{"encoder_arch": "vit", "model": "image VAE", "dataset": "photos with spoken descriptions (Open Images, Localized Narratives)", "train_examples": 203450, "image_size": 32, "crop_scale_min": 0.7, "horizontal_flip": true, "bottleneck": "kl", "downsampling_factor": 4, "encoder_norm": "layernorm_no_bias", "encoder_norm_position": "pre", "encoder_activation": "gelu_tanh", "encoder_mlp_ratio": 2, "encoder_head_dim": 64, "encoder_fused_qkv": true, "encoder_bias": "none", "encoder_qk_norm": false, "encoder_parallel_block": false, "encoder_inner_norm": false, "encoder_patch_size": [4, 4], "encoder_conv_stem": false, "encoder_layers": 16, "encoder_width": 256, "encoder_positions": "rope", "loss": "mse", "latent_channels": 16, "decoder_norm": "batchnorm", "decoder_activation": "relu", "decoder_padding_mode": "replicate", "decoder_widths": [48, 96, 96], "decoder_blocks_per_level": 3, "decoder_block": "basic", "decoder_attention": true, "decoder_upsampling": "nearest_conv", "kl_weight": 0.001, "init": "kaiming_normal", "residual_init": "none", "optimizer": "soap", "beta2": 0.99, "lr": 0.00095, "beta1": 0.95, "shampoo_beta": 0.99, "eps": 1e-08, "precondition_frequency": 20, "max_precond_dim": 1024, "one_sided": false, "adamw_lr_other_params": 0.0008, "steps": 5600, "batch_size": 64, "epochs": 1.8, "lr_schedule": "cosine", "final_lr_fraction": 0.05, "warmup_steps": 160, "weight_decay": 0.3, "adamw_weight_decay_other_params": 0}
Rows from block 5 of the decoder, named by matrix and row number. Rows with one number belong to one channel. Each number is 50 + 10 x the weight over its row's rms, rounded and kept within 0 to 99. All counts start at 0. After the name is the row's rms in percent of the matrix's.
# convs0: first 3x3 conv (decoder.decb.0.2.convs.0.weight, 96x96x3x3), inputs 48-71, a 3x3 kernel for each
# convs1: second 3x3 conv (decoder.decb.0.2.convs.1.weight, 96x96x3x3, transposed), outputs 48-71, a 3x3 kernel for each
convs0.8 092:54 50 49 50 50 45 42 70 62 53 46 31 56 50 36 41 36 56 52 50 57 51 51 55 60 39 66 68 52 38 12 56 48 42 51 62 30 53 34 43 77 16 45 44 50 59 64 46 46 59 34 37 47 68 46 49 48 62 53 56 37 58 45 58 42 57 38 59 53 37 59 74 64 66 56 50 41 64 54 55 43 39 32 60 58 58 59 56 58 51 53 62 53 50 40 65 51 52 42 54 38 49 53 63 38 54 56 54 46 69 67 52 43 47 43 48 54 45 45 52 49 48 51 50 41 40 49 36 54 56 71 40 44 55 55 60 47 49 43 42 42 75 65 45 48 35 59 49 59 48 48 46 57 48 45 52 60 56 39 49 37 36 42 67 45 60 17 27 45 46 69 49 42 41 50 44 53 43 46 51 49 48 50 34 56 53 50 61 35 55 53 54 50 52 56 50 51 45 55 47 47 58 54 69 35 46 37 39 51 42 43 55 55 48 42 52
convs0.9 087:51 81 50 59 46 49 53 58 51 58 49 54 63 56 51 67 23 47 56 56 38 47 44 44 35 54 51 55 50 64 58 85 41 32 53 73 54 66 33 67 56 42 66 50 53 38 61 55 51 54 60 46 55 53 49 50 47 55 60 52 47 38 39 70 38 45 38 52 27 39 29 55 45 48 60 35 47 48 46 62 41 48 48 47 38 58 36 30 46 45 46 44 58 48 58 44 50 65 45 41 55 48 50 39 40 49 47 54 45 48 54 65 55 46 59 38 61 49 45 67 57 60 55 47 52 39 47 60 45 45 56 40 53 54 48 53 50 46 55 66 58 60 66 26 57 54 47 52 55 49 64 44 60 51 48 61 44 42 45 33 30 36 56 41 62 40 72 37 64 24 52 51 57 52 60 51 43 35 56 49 63 57 54 26 52 14 36 62 74 59 42 44 53 53 72 57 57 45 61 40 60 45 61 48 61 60 44 45 48 53 40 41 32 35 47 48
convs0.10 102:46 40 61 61 92 50 38 61 47 45 33 47 60 44 55 37 45 58 36 46 40 52 62 40 56 63 53 62 87 38 23 13 45 54 65 42 35 39 48 57 94 73 41 30 50 48 58 49 66 56 38 54 59 52 44 40 57 32 52 39 50 49 40 56 50 56 41 46 57 50 52 47 53 58 60 45 34 51 54 53 59 48 33 44 56 53 54 52 29 52 48 34 58 63 43 50 73 41 62 40 69 43 41 59 48 54 49 43 49 48 52 68 41 46 48 44 52 47 40 47 83 50 63 41 55 51 53 61 53 49 60 44 43 52 51 50 50 50 52 40 52 31 52 49 50 61 46 49 53 56 48 52 54 39 43 48 44 57 51 51 59 54 57 67 53 54 28 83 34 61 37 45 41 44 51 57 44 41 41 44 59 41 68 42 43 45 76 35 54 62 47 59 42 50 57 43 50 49 58 45 45 49 43 57 50 67 36 54 46 42 64 56 54 59 45 52
convs0.11 099:59 36 53 40 39 51 52 51 48 50 57 47 53 66 48 43 43 35 53 53 37 52 57 49 58 52 54 51 38 72 78 25 59 43 54 41 38 48 43 45 70 42 17 40 84 49 56 60 56 34 63 47 48 44 55 56 49 55 43 56 47 38 55 48 63 52 46 48 35 38 48 44 43 47 42 59 43 61 45 43 50 61 60 38 36 50 48 46 44 49 63 51 60 38 46 54 56 67 48 52 51 53 28 42 46 46 54 50 49 49 69 44 68 50 60 65 59 47 57 47 53 63 51 41 46 38 44 48 48 55 44 40 37 38 53 50 34 69 48 49 46 26 62 38 51 42 50 46 48 47 55 55 41 51 45 52 46 50 54 44 35 61 56 39 23 15 39 52 57 39 51 55 56 56 58 53 59 61 50 49 68 49 47 58 62 32 62 69 55 41 46 53 70 52 68 49 64 45 50 58 44 53 40 44 47 17 73 49 69 50 44 31 48 50 52 54
convs0.12 100:50 74 37 46 62 32 47 41 53 41 58 52 55 53 43 58 61 42 48 52 55 50 59 47 53 49 46 42 51 48 77 59 64 40 32 46 60 70 47 48 47 50 58 86 53 51 35 53 57 77 34 57 48 49 49 59 44 53 47 40 32 44 46 36 40 43 49 62 47 50 53 48 52 33 49 52 43 60 43 47 48 45 53 49 43 43 48 46 53 51 45 55 52 48 51 46 47 48 54 45 50 45 43 39 57 56 59 53 55 19 38 43 66 36 63 61 45 56 59 45 57 49 74 45 46 46 58 62 40 51 34 52 55 67 52 46 44 64 51 66 66 46 50 57 53 60 44 46 44 53 57 50 37 60 35 56 65 51 61 59 45 31 40 50 44 40 46 53 39 43 50 50 45 54 45 51 52 55 55 50 61 51 44 51 40 86 51 61 65 44 53 45 43 40 48 56 53 53 50 42 43 71 54 49 54 47 31 66 66 46 38 44 59 68 59 51
convs0.13 091:33 51 41 58 41 59 47 44 56 53 44 58 41 60 48 36 28 44 55 42 52 62 60 38 53 38 49 66 39 68 49 57 39 37 64 41 49 30 33 42 60 51 61 52 54 29 53 49 48 46 36 36 56 25 51 44 56 45 51 51 62 48 59 46 45 47 36 53 32 51 59 57 48 43 43 53 38 51 44 20 66 45 43 43 42 61 36 56 45 46 48 42 50 51 49 47 52 62 66 50 47 32 46 55 35 63 37 60 37 61 60 49 65 64 39 39 51 36 57 49 51 62 55 50 52 52 61 57 55 59 27 55 66 41 32 46 55 42 42 34 58 43 46 42 43 57 43 42 54 46 46 64 60 33 44 55 52 49 37 51 65 65 24 32 50 47 48 57 93 90 43 41 56 56 54 38 56 43 45 48 57 53 53 44 37 55 55 57 65 49 70 56 51 65 51 48 42 44 54 46 62 37 28 70 55 64 26 59 54 51 40 49 40 54 63 53
convs0.14 108:41 31 51 43 33 71 55 44 45 43 43 65 42 46 55 50 44 53 55 46 49 47 50 53 54 47 56 20 66 72 69 40 32 08 84 38 57 72 36 42 57 36 63 43 46 43 47 51 74 53 48 50 39 53 52 51 57 63 43 50 48 39 51 62 37 63 48 56 40 54 37 53 43 51 46 49 48 56 53 51 50 47 49 57 46 56 55 47 44 46 52 39 42 65 50 58 54 45 41 47 49 49 45 47 57 46 54 45 49 45 44 46 61 52 53 46 55 56 59 48 62 51 54 41 51 48 38 48 53 40 46 52 51 54 48 48 56 42 48 48 29 53 57 47 44 39 50 61 61 55 41 50 49 58 50 47 44 46 53 53 40 39 54 64 37 99 99 49 41 46 48 49 48 47 57 40 47 58 49 56 53 24 75 57 38 46 47 61 62 59 55 38 43 50 42 53 83 42 49 50 46 54 66 48 45 55 44 64 48 67 59 59 47 45 43 58
convs0.15 113:58 58 45 53 41 66 57 31 47 51 55 49 78 55 35 55 72 49 55 58 60 68 53 56 57 49 52 61 33 31 67 60 52 34 55 63 47 43 42 56 40 60 53 99 63 51 57 41 63 39 49 56 69 33 47 53 49 60 50 47 53 41 46 52 43 43 46 66 40 55 57 47 55 39 45 54 45 47 49 51 45 62 64 49 62 71 46 56 55 50 51 48 44 44 49 49 55 46 46 49 46 45 57 52 54 53 52 53 48 53 52 60 48 52 47 52 48 39 48 39 49 57 38 43 43 56 40 42 49 47 55 46 62 48 44 47 44 66 62 54 65 55 54 54 52 50 45 45 63 45 53 49 52 38 44 44 52 52 65 52 53 44 36 40 41 88 49 61 31 63 47 43 55 39 48 50 44 43 52 47 56 34 33 64 53 84 58 36 59 56 51 50 52 53 54 58 56 49 45 55 49 59 46 49 49 56 55 40 61 60 49 58 41 59 52 52
convs0.16 104:32 73 50 54 42 43 29 69 47 53 53 54 55 55 53 44 40 41 55 59 48 53 42 44 53 52 47 41 61 50 56 00 28 49 32 44 47 43 72 49 34 41 56 40 53 37 78 53 41 48 42 42 64 29 47 48 42 45 49 53 48 47 47 65 51 53 48 37 46 54 66 51 48 48 48 44 53 49 40 41 45 44 42 40 52 55 52 52 58 56 56 63 50 41 38 36 65 73 56 42 50 51 52 43 47 47 58 53 50 57 52 47 42 44 61 41 52 53 50 51 47 50 43 59 46 63 57 39 53 46 46 40 50 36 46 51 54 64 44 54 46 31 62 44 49 53 43 44 40 38 51 52 44 47 51 51 47 39 51 51 53 51 27 34 84 42 62 13 04 07 95 46 44 39 55 58 56 59 36 48 39 73 41 40 58 45 50 72 44 60 50 45 59 49 50 55 52 46 50 50 51 51 37 45 61 66 57 51 53 47 53 40 51 54 57 43
convs0.17 105:50 68 60 49 59 52 59 32 63 55 33 52 49 52 50 52 64 47 51 37 47 61 49 54 55 44 52 39 99 47 42 19 48 47 98 37 47 30 51 31 82 34 68 14 43 68 44 52 52 50 34 54 51 44 42 49 50 53 49 59 52 49 51 57 59 59 55 40 48 55 48 50 63 38 57 47 55 41 50 49 63 54 33 50 60 54 53 43 47 48 55 38 51 50 63 60 51 49 48 60 56 49 56 48 59 47 56 43 46 28 56 47 70 65 57 26 46 52 48 50 61 74 56 41 44 48 52 51 50 61 50 44 44 46 46 48 56 49 45 43 38 52 42 54 50 47 41 52 49 56 56 50 49 46 57 55 61 55 50 55 53 54 40 57 40 79 74 80 63 73 45 56 42 63 54 65 36 48 47 65 48 75 34 37 81 56 48 45 43 33 55 49 37 61 56 52 54 57 43 55 46 51 40 63 49 58 55 49 43 40 43 61 47 48 46 49
convs0.18 086:46 56 52 34 29 52 69 48 52 51 32 40 63 35 52 40 52 46 59 47 46 47 63 46 52 45 51 53 07 43 55 74 43 27 64 49 67 53 29 27 47 55 36 33 24 62 56 48 43 49 55 53 46 63 51 46 48 52 41 55 46 53 39 49 48 51 52 71 54 47 40 45 51 43 44 42 54 39 54 41 42 44 21 41 54 50 58 24 49 39 49 50 36 42 69 52 50 53 64 49 39 40 38 49 39 45 52 52 49 27 31 27 39 34 30 35 49 48 50 50 57 54 57 45 57 47 43 52 55 54 42 55 52 54 51 66 36 52 42 61 59 70 49 50 45 53 46 59 46 63 64 35 61 57 52 68 57 55 58 54 53 63 71 47 60 43 26 62 45 73 43 48 35 49 56 48 53 45 41 33 50 35 53 50 47 43 48 44 36 45 49 44 50 37 45 48 50 40 46 46 51 28 59 43 40 39 43 40 60 55 67 67 47 50 54 48
convs0.19 094:46 41 60 53 53 44 48 46 68 55 52 43 68 54 51 37 36 43 47 47 55 33 34 39 68 56 47 58 56 48 46 64 51 50 26 20 36 42 50 47 33 56 33 53 81 60 45 57 43 42 46 55 50 62 60 43 63 60 53 53 52 55 49 49 52 46 55 61 48 37 60 40 48 52 38 49 61 54 27 55 27 42 42 54 53 31 56 53 54 54 60 42 59 39 36 52 58 62 54 44 51 66 48 32 44 75 50 61 64 41 46 46 34 55 57 51 56 47 48 67 44 43 47 65 55 70 38 45 39 52 39 54 49 40 54 57 55 54 54 64 57 43 27 48 53 45 62 46 36 43 60 51 48 44 56 42 39 58 44 48 48 41 52 69 61 19 55 38 39 51 57 59 58 48 47 67 46 50 58 56 61 51 49 55 44 49 72 32 49 40 48 43 55 40 52 37 49 46 46 63 47 56 63 58 60 17 67 43 46 37 52 46 49 42 53 45
convs0.20 106:48 53 54 34 51 53 36 52 50 40 59 45 63 60 51 50 52 38 55 59 56 52 49 49 48 61 40 42 36 60 30 48 78 63 53 34 57 45 63 56 55 56 37 62 41 22 78 51 44 56 62 18 86 48 64 54 50 49 51 46 60 52 57 58 54 49 41 47 60 53 54 48 64 46 61 53 53 38 41 48 50 35 50 39 54 49 58 56 69 50 60 65 43 51 53 41 59 62 53 42 46 46 49 48 57 48 55 47 46 58 55 50 43 71 52 48 59 62 58 49 58 56 44 48 59 63 42 54 42 54 46 56 49 53 45 44 42 48 67 60 52 33 53 55 42 38 41 54 43 53 55 44 67 61 66 56 53 54 53 52 48 50 34 48 29 37 41 27 24 55 64 61 46 55 47 43 57 52 50 49 34 65 30 58 36 37 37 59 60 54 50 47 47 44 53 47 50 51 48 43 66 54 47 45 55 58 43 60 71 51 40 43 46 52 54 48
convs0.21 108:59 46 65 46 52 46 34 31 57 44 53 43 85 46 67 43 30 53 40 55 50 55 58 48 41 45 57 50 68 57 70 58 39 57 53 41 53 64 39 61 58 11 45 72 39 51 40 63 56 48 42 45 50 44 41 53 48 47 57 59 54 62 41 58 48 55 51 52 47 54 53 44 53 47 50 35 48 49 46 65 46 38 50 59 46 64 53 37 61 56 51 50 52 43 50 42 50 57 62 55 42 62 49 43 59 51 35 50 45 49 60 38 37 63 66 51 53 50 57 32 49 71 43 40 51 42 59 57 42 49 53 61 47 35 51 43 62 65 49 51 33 58 44 45 44 60 41 52 46 56 61 52 59 54 40 48 56 45 50 69 43 43 03 49 51 67 43 65 21 32 24 52 40 58 43 44 48 52 44 45 68 37 51 71 44 50 55 61 36 48 46 38 50 73 44 48 58 68 48 49 49 54 27 42 54 63 42 51 50 51 39 49 44 49 45 43
convs0.22 092:42 49 40 54 55 61 69 44 43 57 47 46 49 58 31 48 46 41 41 57 50 46 53 65 45 42 46 66 48 32 36 24 79 41 49 46 28 74 35 47 17 40 32 37 45 60 60 43 35 49 39 48 67 41 38 54 49 51 67 46 43 31 62 63 55 64 56 44 48 56 27 61 59 52 68 49 42 46 23 51 46 44 44 47 65 44 49 54 55 48 50 53 39 51 81 42 48 68 42 47 45 60 44 50 63 56 55 50 26 44 43 40 61 45 45 43 37 45 39 44 57 52 38 26 46 45 49 44 60 51 61 52 44 32 40 60 65 59 48 56 64 54 75 57 43 55 46 52 39 38 43 54 48 55 44 43 58 64 47 30 26 25 66 51 55 44 52 60 61 50 45 47 45 50 63 64 43 51 50 59 75 77 37 46 67 34 31 49 47 51 42 51 58 61 62 44 63 45 38 64 45 46 58 53 62 55 56 62 59 51 41 49 39 75 35 41
convs1.8 078:35 50 56 49 45 41 39 40 62 29 45 53 47 66 48 62 57 43 52 63 46 56 56 40 55 42 50 63 42 35 61 42 48 33 27 56 58 42 49 47 44 36 65 64 64 36 62 51 56 57 30 42 36 45 46 46 47 58 52 49 52 50 48 41 56 51 62 45 50 41 34 48 43 60 49 56 60 36 36 57 44 44 50 45 44 47 70 52 43 91 42 58 49 41 60 62 58 46 65 35 50 55 53 62 34 30 63 44 45 54 56 57 56 41 37 40 47 55 51 39 42 42 41 48 64 60 46 55 60 48 47 59 41 46 43 50 47 36 26 46 34 48 54 47 34 37 31 54 66 58 30 44 47 53 43 50 67 50 57 58 49 51 72 53 45 51 64 49 35 46 52 58 53 44 47 59 53 52 38 49 33 36 54 41 61 51 44 66 52 42 50 30 32 44 63 50 61 70 53 39 64 42 56 28 67 41 57 40 40 61 34 68 30 57 56 40
convs1.9 088:60 54 44 48 52 33 45 46 48 70 58 25 50 60 54 47 52 38 49 51 58 68 49 50 46 52 59 33 35 59 55 59 32 60 42 56 48 46 45 46 52 62 59 54 64 57 57 33 56 41 37 43 65 44 51 47 49 40 39 30 73 61 49 67 48 51 56 55 53 41 48 54 36 64 49 52 51 47 56 55 49 38 39 57 36 49 61 45 37 48 41 56 56 44 42 44 56 43 56 72 46 61 58 32 77 50 45 62 43 56 56 49 25 36 59 66 58 63 68 45 54 51 34 53 28 52 52 54 43 39 55 44 49 58 59 52 53 57 54 55 50 61 49 43 51 52 53 45 45 56 42 61 62 63 73 43 60 57 57 48 55 42 44 65 54 50 40 61 40 52 53 60 39 75 48 32 50 50 55 49 37 45 53 62 34 69 53 46 60 67 58 38 41 47 41 39 53 40 57 51 31 65 53 42 43 47 49 52 41 53 53 66 37 42 73 56
convs1.10 105:54 47 37 49 42 48 59 49 64 58 40 48 58 54 37 46 71 37 42 46 46 51 43 52 54 47 58 58 49 38 50 34 55 66 47 56 51 39 39 38 43 45 52 61 42 50 38 47 68 47 58 49 44 49 52 65 41 55 41 63 51 52 48 41 74 67 55 52 42 48 43 43 65 55 37 49 21 55 30 50 49 61 46 48 55 24 58 60 47 49 52 63 47 59 39 40 34 58 34 45 45 52 48 42 58 59 39 48 43 45 49 44 57 51 63 43 40 29 53 63 40 41 41 63 41 58 56 53 58 56 52 30 55 63 49 51 56 59 44 54 62 45 68 52 37 57 50 44 36 45 69 46 41 45 37 44 54 35 43 55 51 43 54 51 56 52 53 59 51 49 48 60 46 38 50 56 45 41 43 52 56 56 52 40 39 77 34 43 62 50 46 51 57 66 65 41 55 47 34 58 50 45 72 66 52 38 35 54 43 62 61 31 52 42 57 45
convs1.11 090:50 37 58 51 50 64 71 44 45 54 63 44 52 58 31 23 57 61 39 51 49 44 41 50 46 60 51 40 54 42 60 64 44 46 51 48 39 55 29 53 59 49 52 67 58 58 42 61 49 51 43 45 46 45 48 53 45 44 27 49 65 52 53 40 53 49 58 65 52 48 48 40 47 40 60 39 22 34 39 46 45 41 53 44 47 42 36 43 48 31 55 28 41 60 43 45 67 47 55 55 59 43 61 28 24 44 39 66 36 56 45 48 39 62 40 62 50 45 53 75 71 74 39 62 35 34 54 53 51 52 59 47 45 55 55 40 57 51 62 49 41 56 49 35 42 58 38 61 43 47 44 60 55 53 46 63 51 52 30 41 62 46 44 58 57 50 74 57 58 78 45 54 52 46 66 60 54 49 50 39 59 53 45 46 54 51 42 50 38 46 38 40 41 46 59 31 50 45 55 52 53 43 30 53 63 60 53 42 39 42 46 54 63 50 51 48
convs1.12 088:46 52 58 49 60 40 45 51 46 41 22 59 42 44 32 50 38 62 46 47 42 36 37 32 41 48 59 50 55 47 54 52 47 55 46 52 44 32 43 63 65 46 53 45 53 72 55 47 52 29 47 62 49 48 43 57 63 47 40 45 48 56 50 59 70 47 48 63 40 44 51 43 52 46 32 52 37 58 53 54 60 39 36 57 48 52 54 47 56 52 44 46 56 41 37 44 54 57 57 51 33 56 57 52 63 48 26 47 58 44 54 38 36 74 62 82 64 49 47 45 57 55 57 41 32 26 58 41 49 29 47 52 39 52 32 53 40 49 51 47 42 44 52 42 58 30 52 48 34 55 52 44 49 49 42 60 39 30 67 34 46 54 51 59 42 48 52 40 59 51 33 35 53 56 65 48 46 71 55 40 35 62 31 24 43 67 43 37 67 33 44 43 42 62 61 43 44 61 72 61 57 51 30 56 52 41 52 68 47 52 67 57 47 52 48 34
convs1.13 084:46 31 37 46 54 72 45 59 57 38 55 62 42 36 72 61 54 42 54 58 37 65 59 40 50 46 56 45 51 56 49 65 59 51 35 58 46 50 61 46 59 50 63 51 74 52 42 35 56 59 46 60 69 52 58 67 45 63 56 54 48 43 49 48 46 43 34 44 42 67 43 57 44 51 38 73 40 68 34 51 39 61 41 48 53 52 63 53 49 43 51 57 53 44 49 39 58 66 48 33 40 47 66 43 42 54 47 53 65 49 57 59 41 54 54 37 54 32 54 44 82 41 38 41 46 40 50 34 39 58 54 43 48 64 45 44 46 47 59 38 44 43 49 37 60 53 54 48 42 52 64 60 48 41 60 53 53 69 39 34 60 55 33 50 25 42 61 51 40 38 40 46 72 55 30 47 50 51 48 52 59 49 45 39 49 49 50 59 48 62 52 39 51 65 46 60 53 49 66 61 58 33 39 48 58 58 49 44 38 41 40 45 31 50 63 52
convs1.14 141:55 42 30 30 40 58 62 56 39 54 61 46 47 75 43 47 51 51 47 33 58 40 55 61 50 56 60 40 25 67 43 43 58 49 60 57 47 65 54 60 26 51 47 48 43 52 37 37 34 52 50 54 49 51 63 57 38 48 49 70 46 49 44 39 60 30 30 45 68 66 47 43 42 59 55 62 53 53 48 31 43 55 52 58 46 40 60 39 49 38 54 47 49 67 24 43 50 50 55 54 55 35 70 59 42 47 41 51 42 58 53 54 50 39 44 64 58 47 45 47 73 62 24 40 39 57 50 39 52 56 45 35 37 62 60 47 33 47 69 61 57 58 45 44 47 46 79 77 66 35 41 51 59 55 60 58 50 71 58 55 44 42 53 65 53 26 44 63 65 47 53 43 57 51 66 47 38 49 57 43 56 59 54 42 62 55 53 47 37 51 39 50 47 41 53 58 54 41 55 49 55 45 52 51 57 35 43 47 51 47 50 62 46 43 42 48
convs1.15 118:59 48 50 60 44 47 41 58 48 42 44 52 40 79 34 52 49 44 62 49 57 46 52 49 39 42 58 58 49 45 47 47 58 59 63 50 45 26 42 23 59 75 49 47 58 46 44 36 54 84 51 57 53 39 55 71 65 51 38 52 52 48 49 32 45 46 54 52 43 52 62 51 35 49 40 48 57 52 33 59 40 57 52 62 42 30 29 52 34 41 49 26 59 57 53 44 42 53 40 49 58 53 51 62 40 54 38 39 47 49 63 34 66 47 59 55 57 35 68 48 49 62 60 47 58 46 48 62 52 43 70 45 48 44 65 63 54 49 53 34 54 49 45 57 41 64 53 59 76 33 42 46 42 42 50 45 48 60 50 45 47 43 44 30 60 54 37 53 65 46 47 66 59 55 50 19 45 70 34 41 53 58 44 56 32 54 66 51 40 50 59 32 50 60 50 53 58 43 55 29 49 55 49 49 50 58 48 45 70 52 53 55 53 41 51 64
convs1.16 158:66 54 57 25 41 69 45 51 34 57 48 57 45 44 46 45 38 55 57 57 41 53 29 60 44 53 52 58 43 52 31 57 63 59 67 55 55 59 41 65 55 74 48 57 49 47 49 53 34 50 34 35 46 55 38 23 41 71 62 56 49 46 50 48 43 62 36 11 47 44 44 43 51 65 48 53 48 44 51 64 50 59 45 53 49 46 58 46 45 47 46 54 40 46 30 53 50 52 60 40 59 48 63 46 48 51 47 56 48 62 45 51 45 44 53 50 62 43 58 40 48 52 47 54 40 52 51 63 64 63 61 45 46 59 48 60 62 54 43 49 73 55 44 38 45 55 45 53 39 52 42 50 57 32 52 55 50 65 52 47 47 56 44 39 55 36 75 68 43 52 41 61 53 60 65 52 34 57 58 45 42 37 52 63 77 49 50 61 58 46 47 58 38 70 49 46 54 54 57 58 46 65 46 43 51 47 48 59 51 62 25 65 62 36 49 44
convs1.17 108:40 77 54 39 42 29 44 46 54 56 54 53 59 52 65 59 71 43 52 53 37 48 63 62 54 64 42 66 27 42 60 34 47 44 43 54 41 51 46 61 47 31 36 58 41 66 56 44 60 63 58 49 30 49 49 57 52 51 60 54 51 49 55 53 59 47 66 62 38 62 67 37 44 43 49 36 37 50 61 48 43 50 42 52 53 38 34 31 72 52 57 62 56 56 54 51 37 48 42 46 72 58 52 56 45 50 43 44 56 55 63 43 49 59 37 50 53 42 54 56 68 57 60 49 43 50 47 38 54 44 53 41 56 62 62 38 24 49 73 58 42 44 57 54 58 40 47 60 63 43 50 64 57 49 61 46 36 60 51 40 67 53 60 54 50 48 27 43 40 37 49 30 34 54 42 61 46 40 47 62 37 66 64 45 29 63 46 38 59 71 42 52 54 43 38 53 45 61 71 50 55 46 34 51 56 52 36 43 33 47 41 40 54 61 61 48
convs1.18 076:46 37 48 33 62 35 37 72 55 27 33 51 35 60 41 33 50 32 65 43 52 59 62 43 55 47 62 35 38 45 59 55 52 55 31 47 46 50 52 55 45 53 49 43 45 51 52 47 26 56 44 51 39 32 64 44 62 47 51 42 53 68 59 67 49 62 53 49 40 60 56 45 43 65 76 42 38 38 69 66 57 48 45 56 48 65 35 46 71 61 40 67 49 45 47 64 46 45 52 36 54 51 56 40 25 47 58 53 62 50 53 45 40 46 66 59 56 57 49 58 53 47 37 42 64 50 65 53 45 61 36 58 44 59 66 57 40 41 53 46 53 50 47 30 32 57 30 56 63 51 45 64 46 49 54 51 47 58 65 65 61 62 41 58 44 45 45 54 39 41 47 54 54 29 48 41 51 31 53 46 51 70 38 49 26 48 59 53 53 53 58 64 60 40 43 49 60 42 45 52 37 56 54 59 49 58 58 54 39 52 49 61 56 63 38 60
convs1.19 081:36 44 57 55 47 50 59 62 31 47 42 59 65 46 44 42 30 67 38 50 54 44 56 49 43 53 63 63 52 44 53 42 28 56 58 42 50 50 56 41 53 44 60 68 57 44 53 57 49 44 52 49 27 55 56 58 56 60 49 37 47 53 41 58 60 52 50 47 53 45 50 59 42 26 48 41 28 39 27 32 46 38 44 67 49 50 48 40 48 40 64 60 33 44 28 41 43 44 49 46 75 44 56 51 57 37 44 54 37 45 48 44 36 68 46 45 56 25 40 41 60 52 74 50 53 59 52 37 69 28 57 50 42 50 47 49 45 39 43 35 49 41 50 47 62 62 41 60 53 59 36 42 49 64 47 54 62 43 54 42 46 44 59 55 45 41 40 36 42 51 36 45 31 45 64 39 56 60 51 60 58 49 60 39 61 70 36 48 50 19 58 71 51 61 61 65 31 56 58 62 60 28 48 58 55 41 55 61 56 33 61 45 46 42 60 34
convs1.20 114:55 47 60 53 18 60 48 64 44 60 69 32 33 61 52 38 44 67 62 44 46 73 26 46 53 45 57 34 48 52 43 41 41 49 55 49 61 55 41 44 40 49 49 30 70 44 53 49 38 36 38 46 34 57 66 49 51 58 28 53 56 42 42 49 49 48 53 36 58 35 56 51 50 46 75 49 55 44 56 55 37 60 40 41 47 57 73 65 55 61 44 51 59 47 44 45 44 39 49 39 48 42 38 58 48 45 38 46 52 42 43 46 63 61 54 40 33 43 39 67 61 76 49 41 47 37 74 54 35 60 65 54 42 25 59 42 41 37 47 58 46 59 53 50 45 53 51 48 59 54 41 58 36 50 43 49 51 61 49 59 48 67 39 33 59 42 42 52 58 69 66 43 43 43 44 59 45 60 66 31 30 46 47 69 64 17 62 56 47 60 45 50 49 45 48 46 52 53 61 54 41 51 55 33 36 37 54 49 65 54 45 48 50 48 37 42
convs1.21 091:48 67 47 63 49 48 40 33 56 43 62 50 43 68 58 42 54 51 54 44 47 64 54 46 66 51 47 52 41 43 60 27 55 50 61 42 55 49 51 55 57 71 46 49 37 66 48 59 53 44 57 56 37 38 57 50 55 43 16 56 48 42 54 55 59 48 34 40 48 51 63 49 59 46 47 52 45 55 51 49 34 35 65 55 43 43 59 50 51 50 49 46 41 59 52 22 37 67 47 49 43 52 44 64 55 49 49 49 46 45 49 47 60 60 57 53 32 39 56 56 46 40 48 55 42 50 44 51 49 33 66 59 42 41 51 48 54 35 37 54 44 39 66 40 64 46 49 37 61 54 42 53 38 47 62 50 40 81 48 41 65 62 56 55 62 40 24 39 29 53 61 46 45 43 50 66 60 45 62 48 43 40 43 52 41 57 39 57 62 45 49 53 59 33 50 44 48 62 51 48 53 52 58 57 52 42 61 60 58 59 66 50 67 39 46 59
convs1.22 079:40 42 46 52 49 48 45 49 51 63 36 66 65 45 27 53 47 57 68 51 41 44 43 37 60 45 47 45 54 57 46 51 54 38 57 56 53 48 55 47 52 57 36 45 38 67 41 38 68 34 44 42 56 41 46 62 53 41 57 54 43 62 51 45 66 41 48 42 59 54 48 55 40 59 60 38 45 43 48 37 56 35 54 30 52 49 25 61 59 46 42 48 50 42 72 44 44 51 56 33 35 56 53 51 55 44 50 49 64 56 45 30 49 54 43 51 40 36 58 53 50 47 43 51 35 39 57 74 37 36 39 39 44 63 47 48 44 51 49 53 59 44 46 56 61 46 50 56 57 46 46 42 49 45 65 40 52 52 44 51 55 48 45 28 39 50 40 49 48 44 42 62 59 62 42 42 33 52 44 37 52 52 50 46 42 40 50 48 48 37 24 31 44 22 56 56 41 62 46 39 40 51 47 31 38 52 46 45 26 36 53 57 31 55 43 51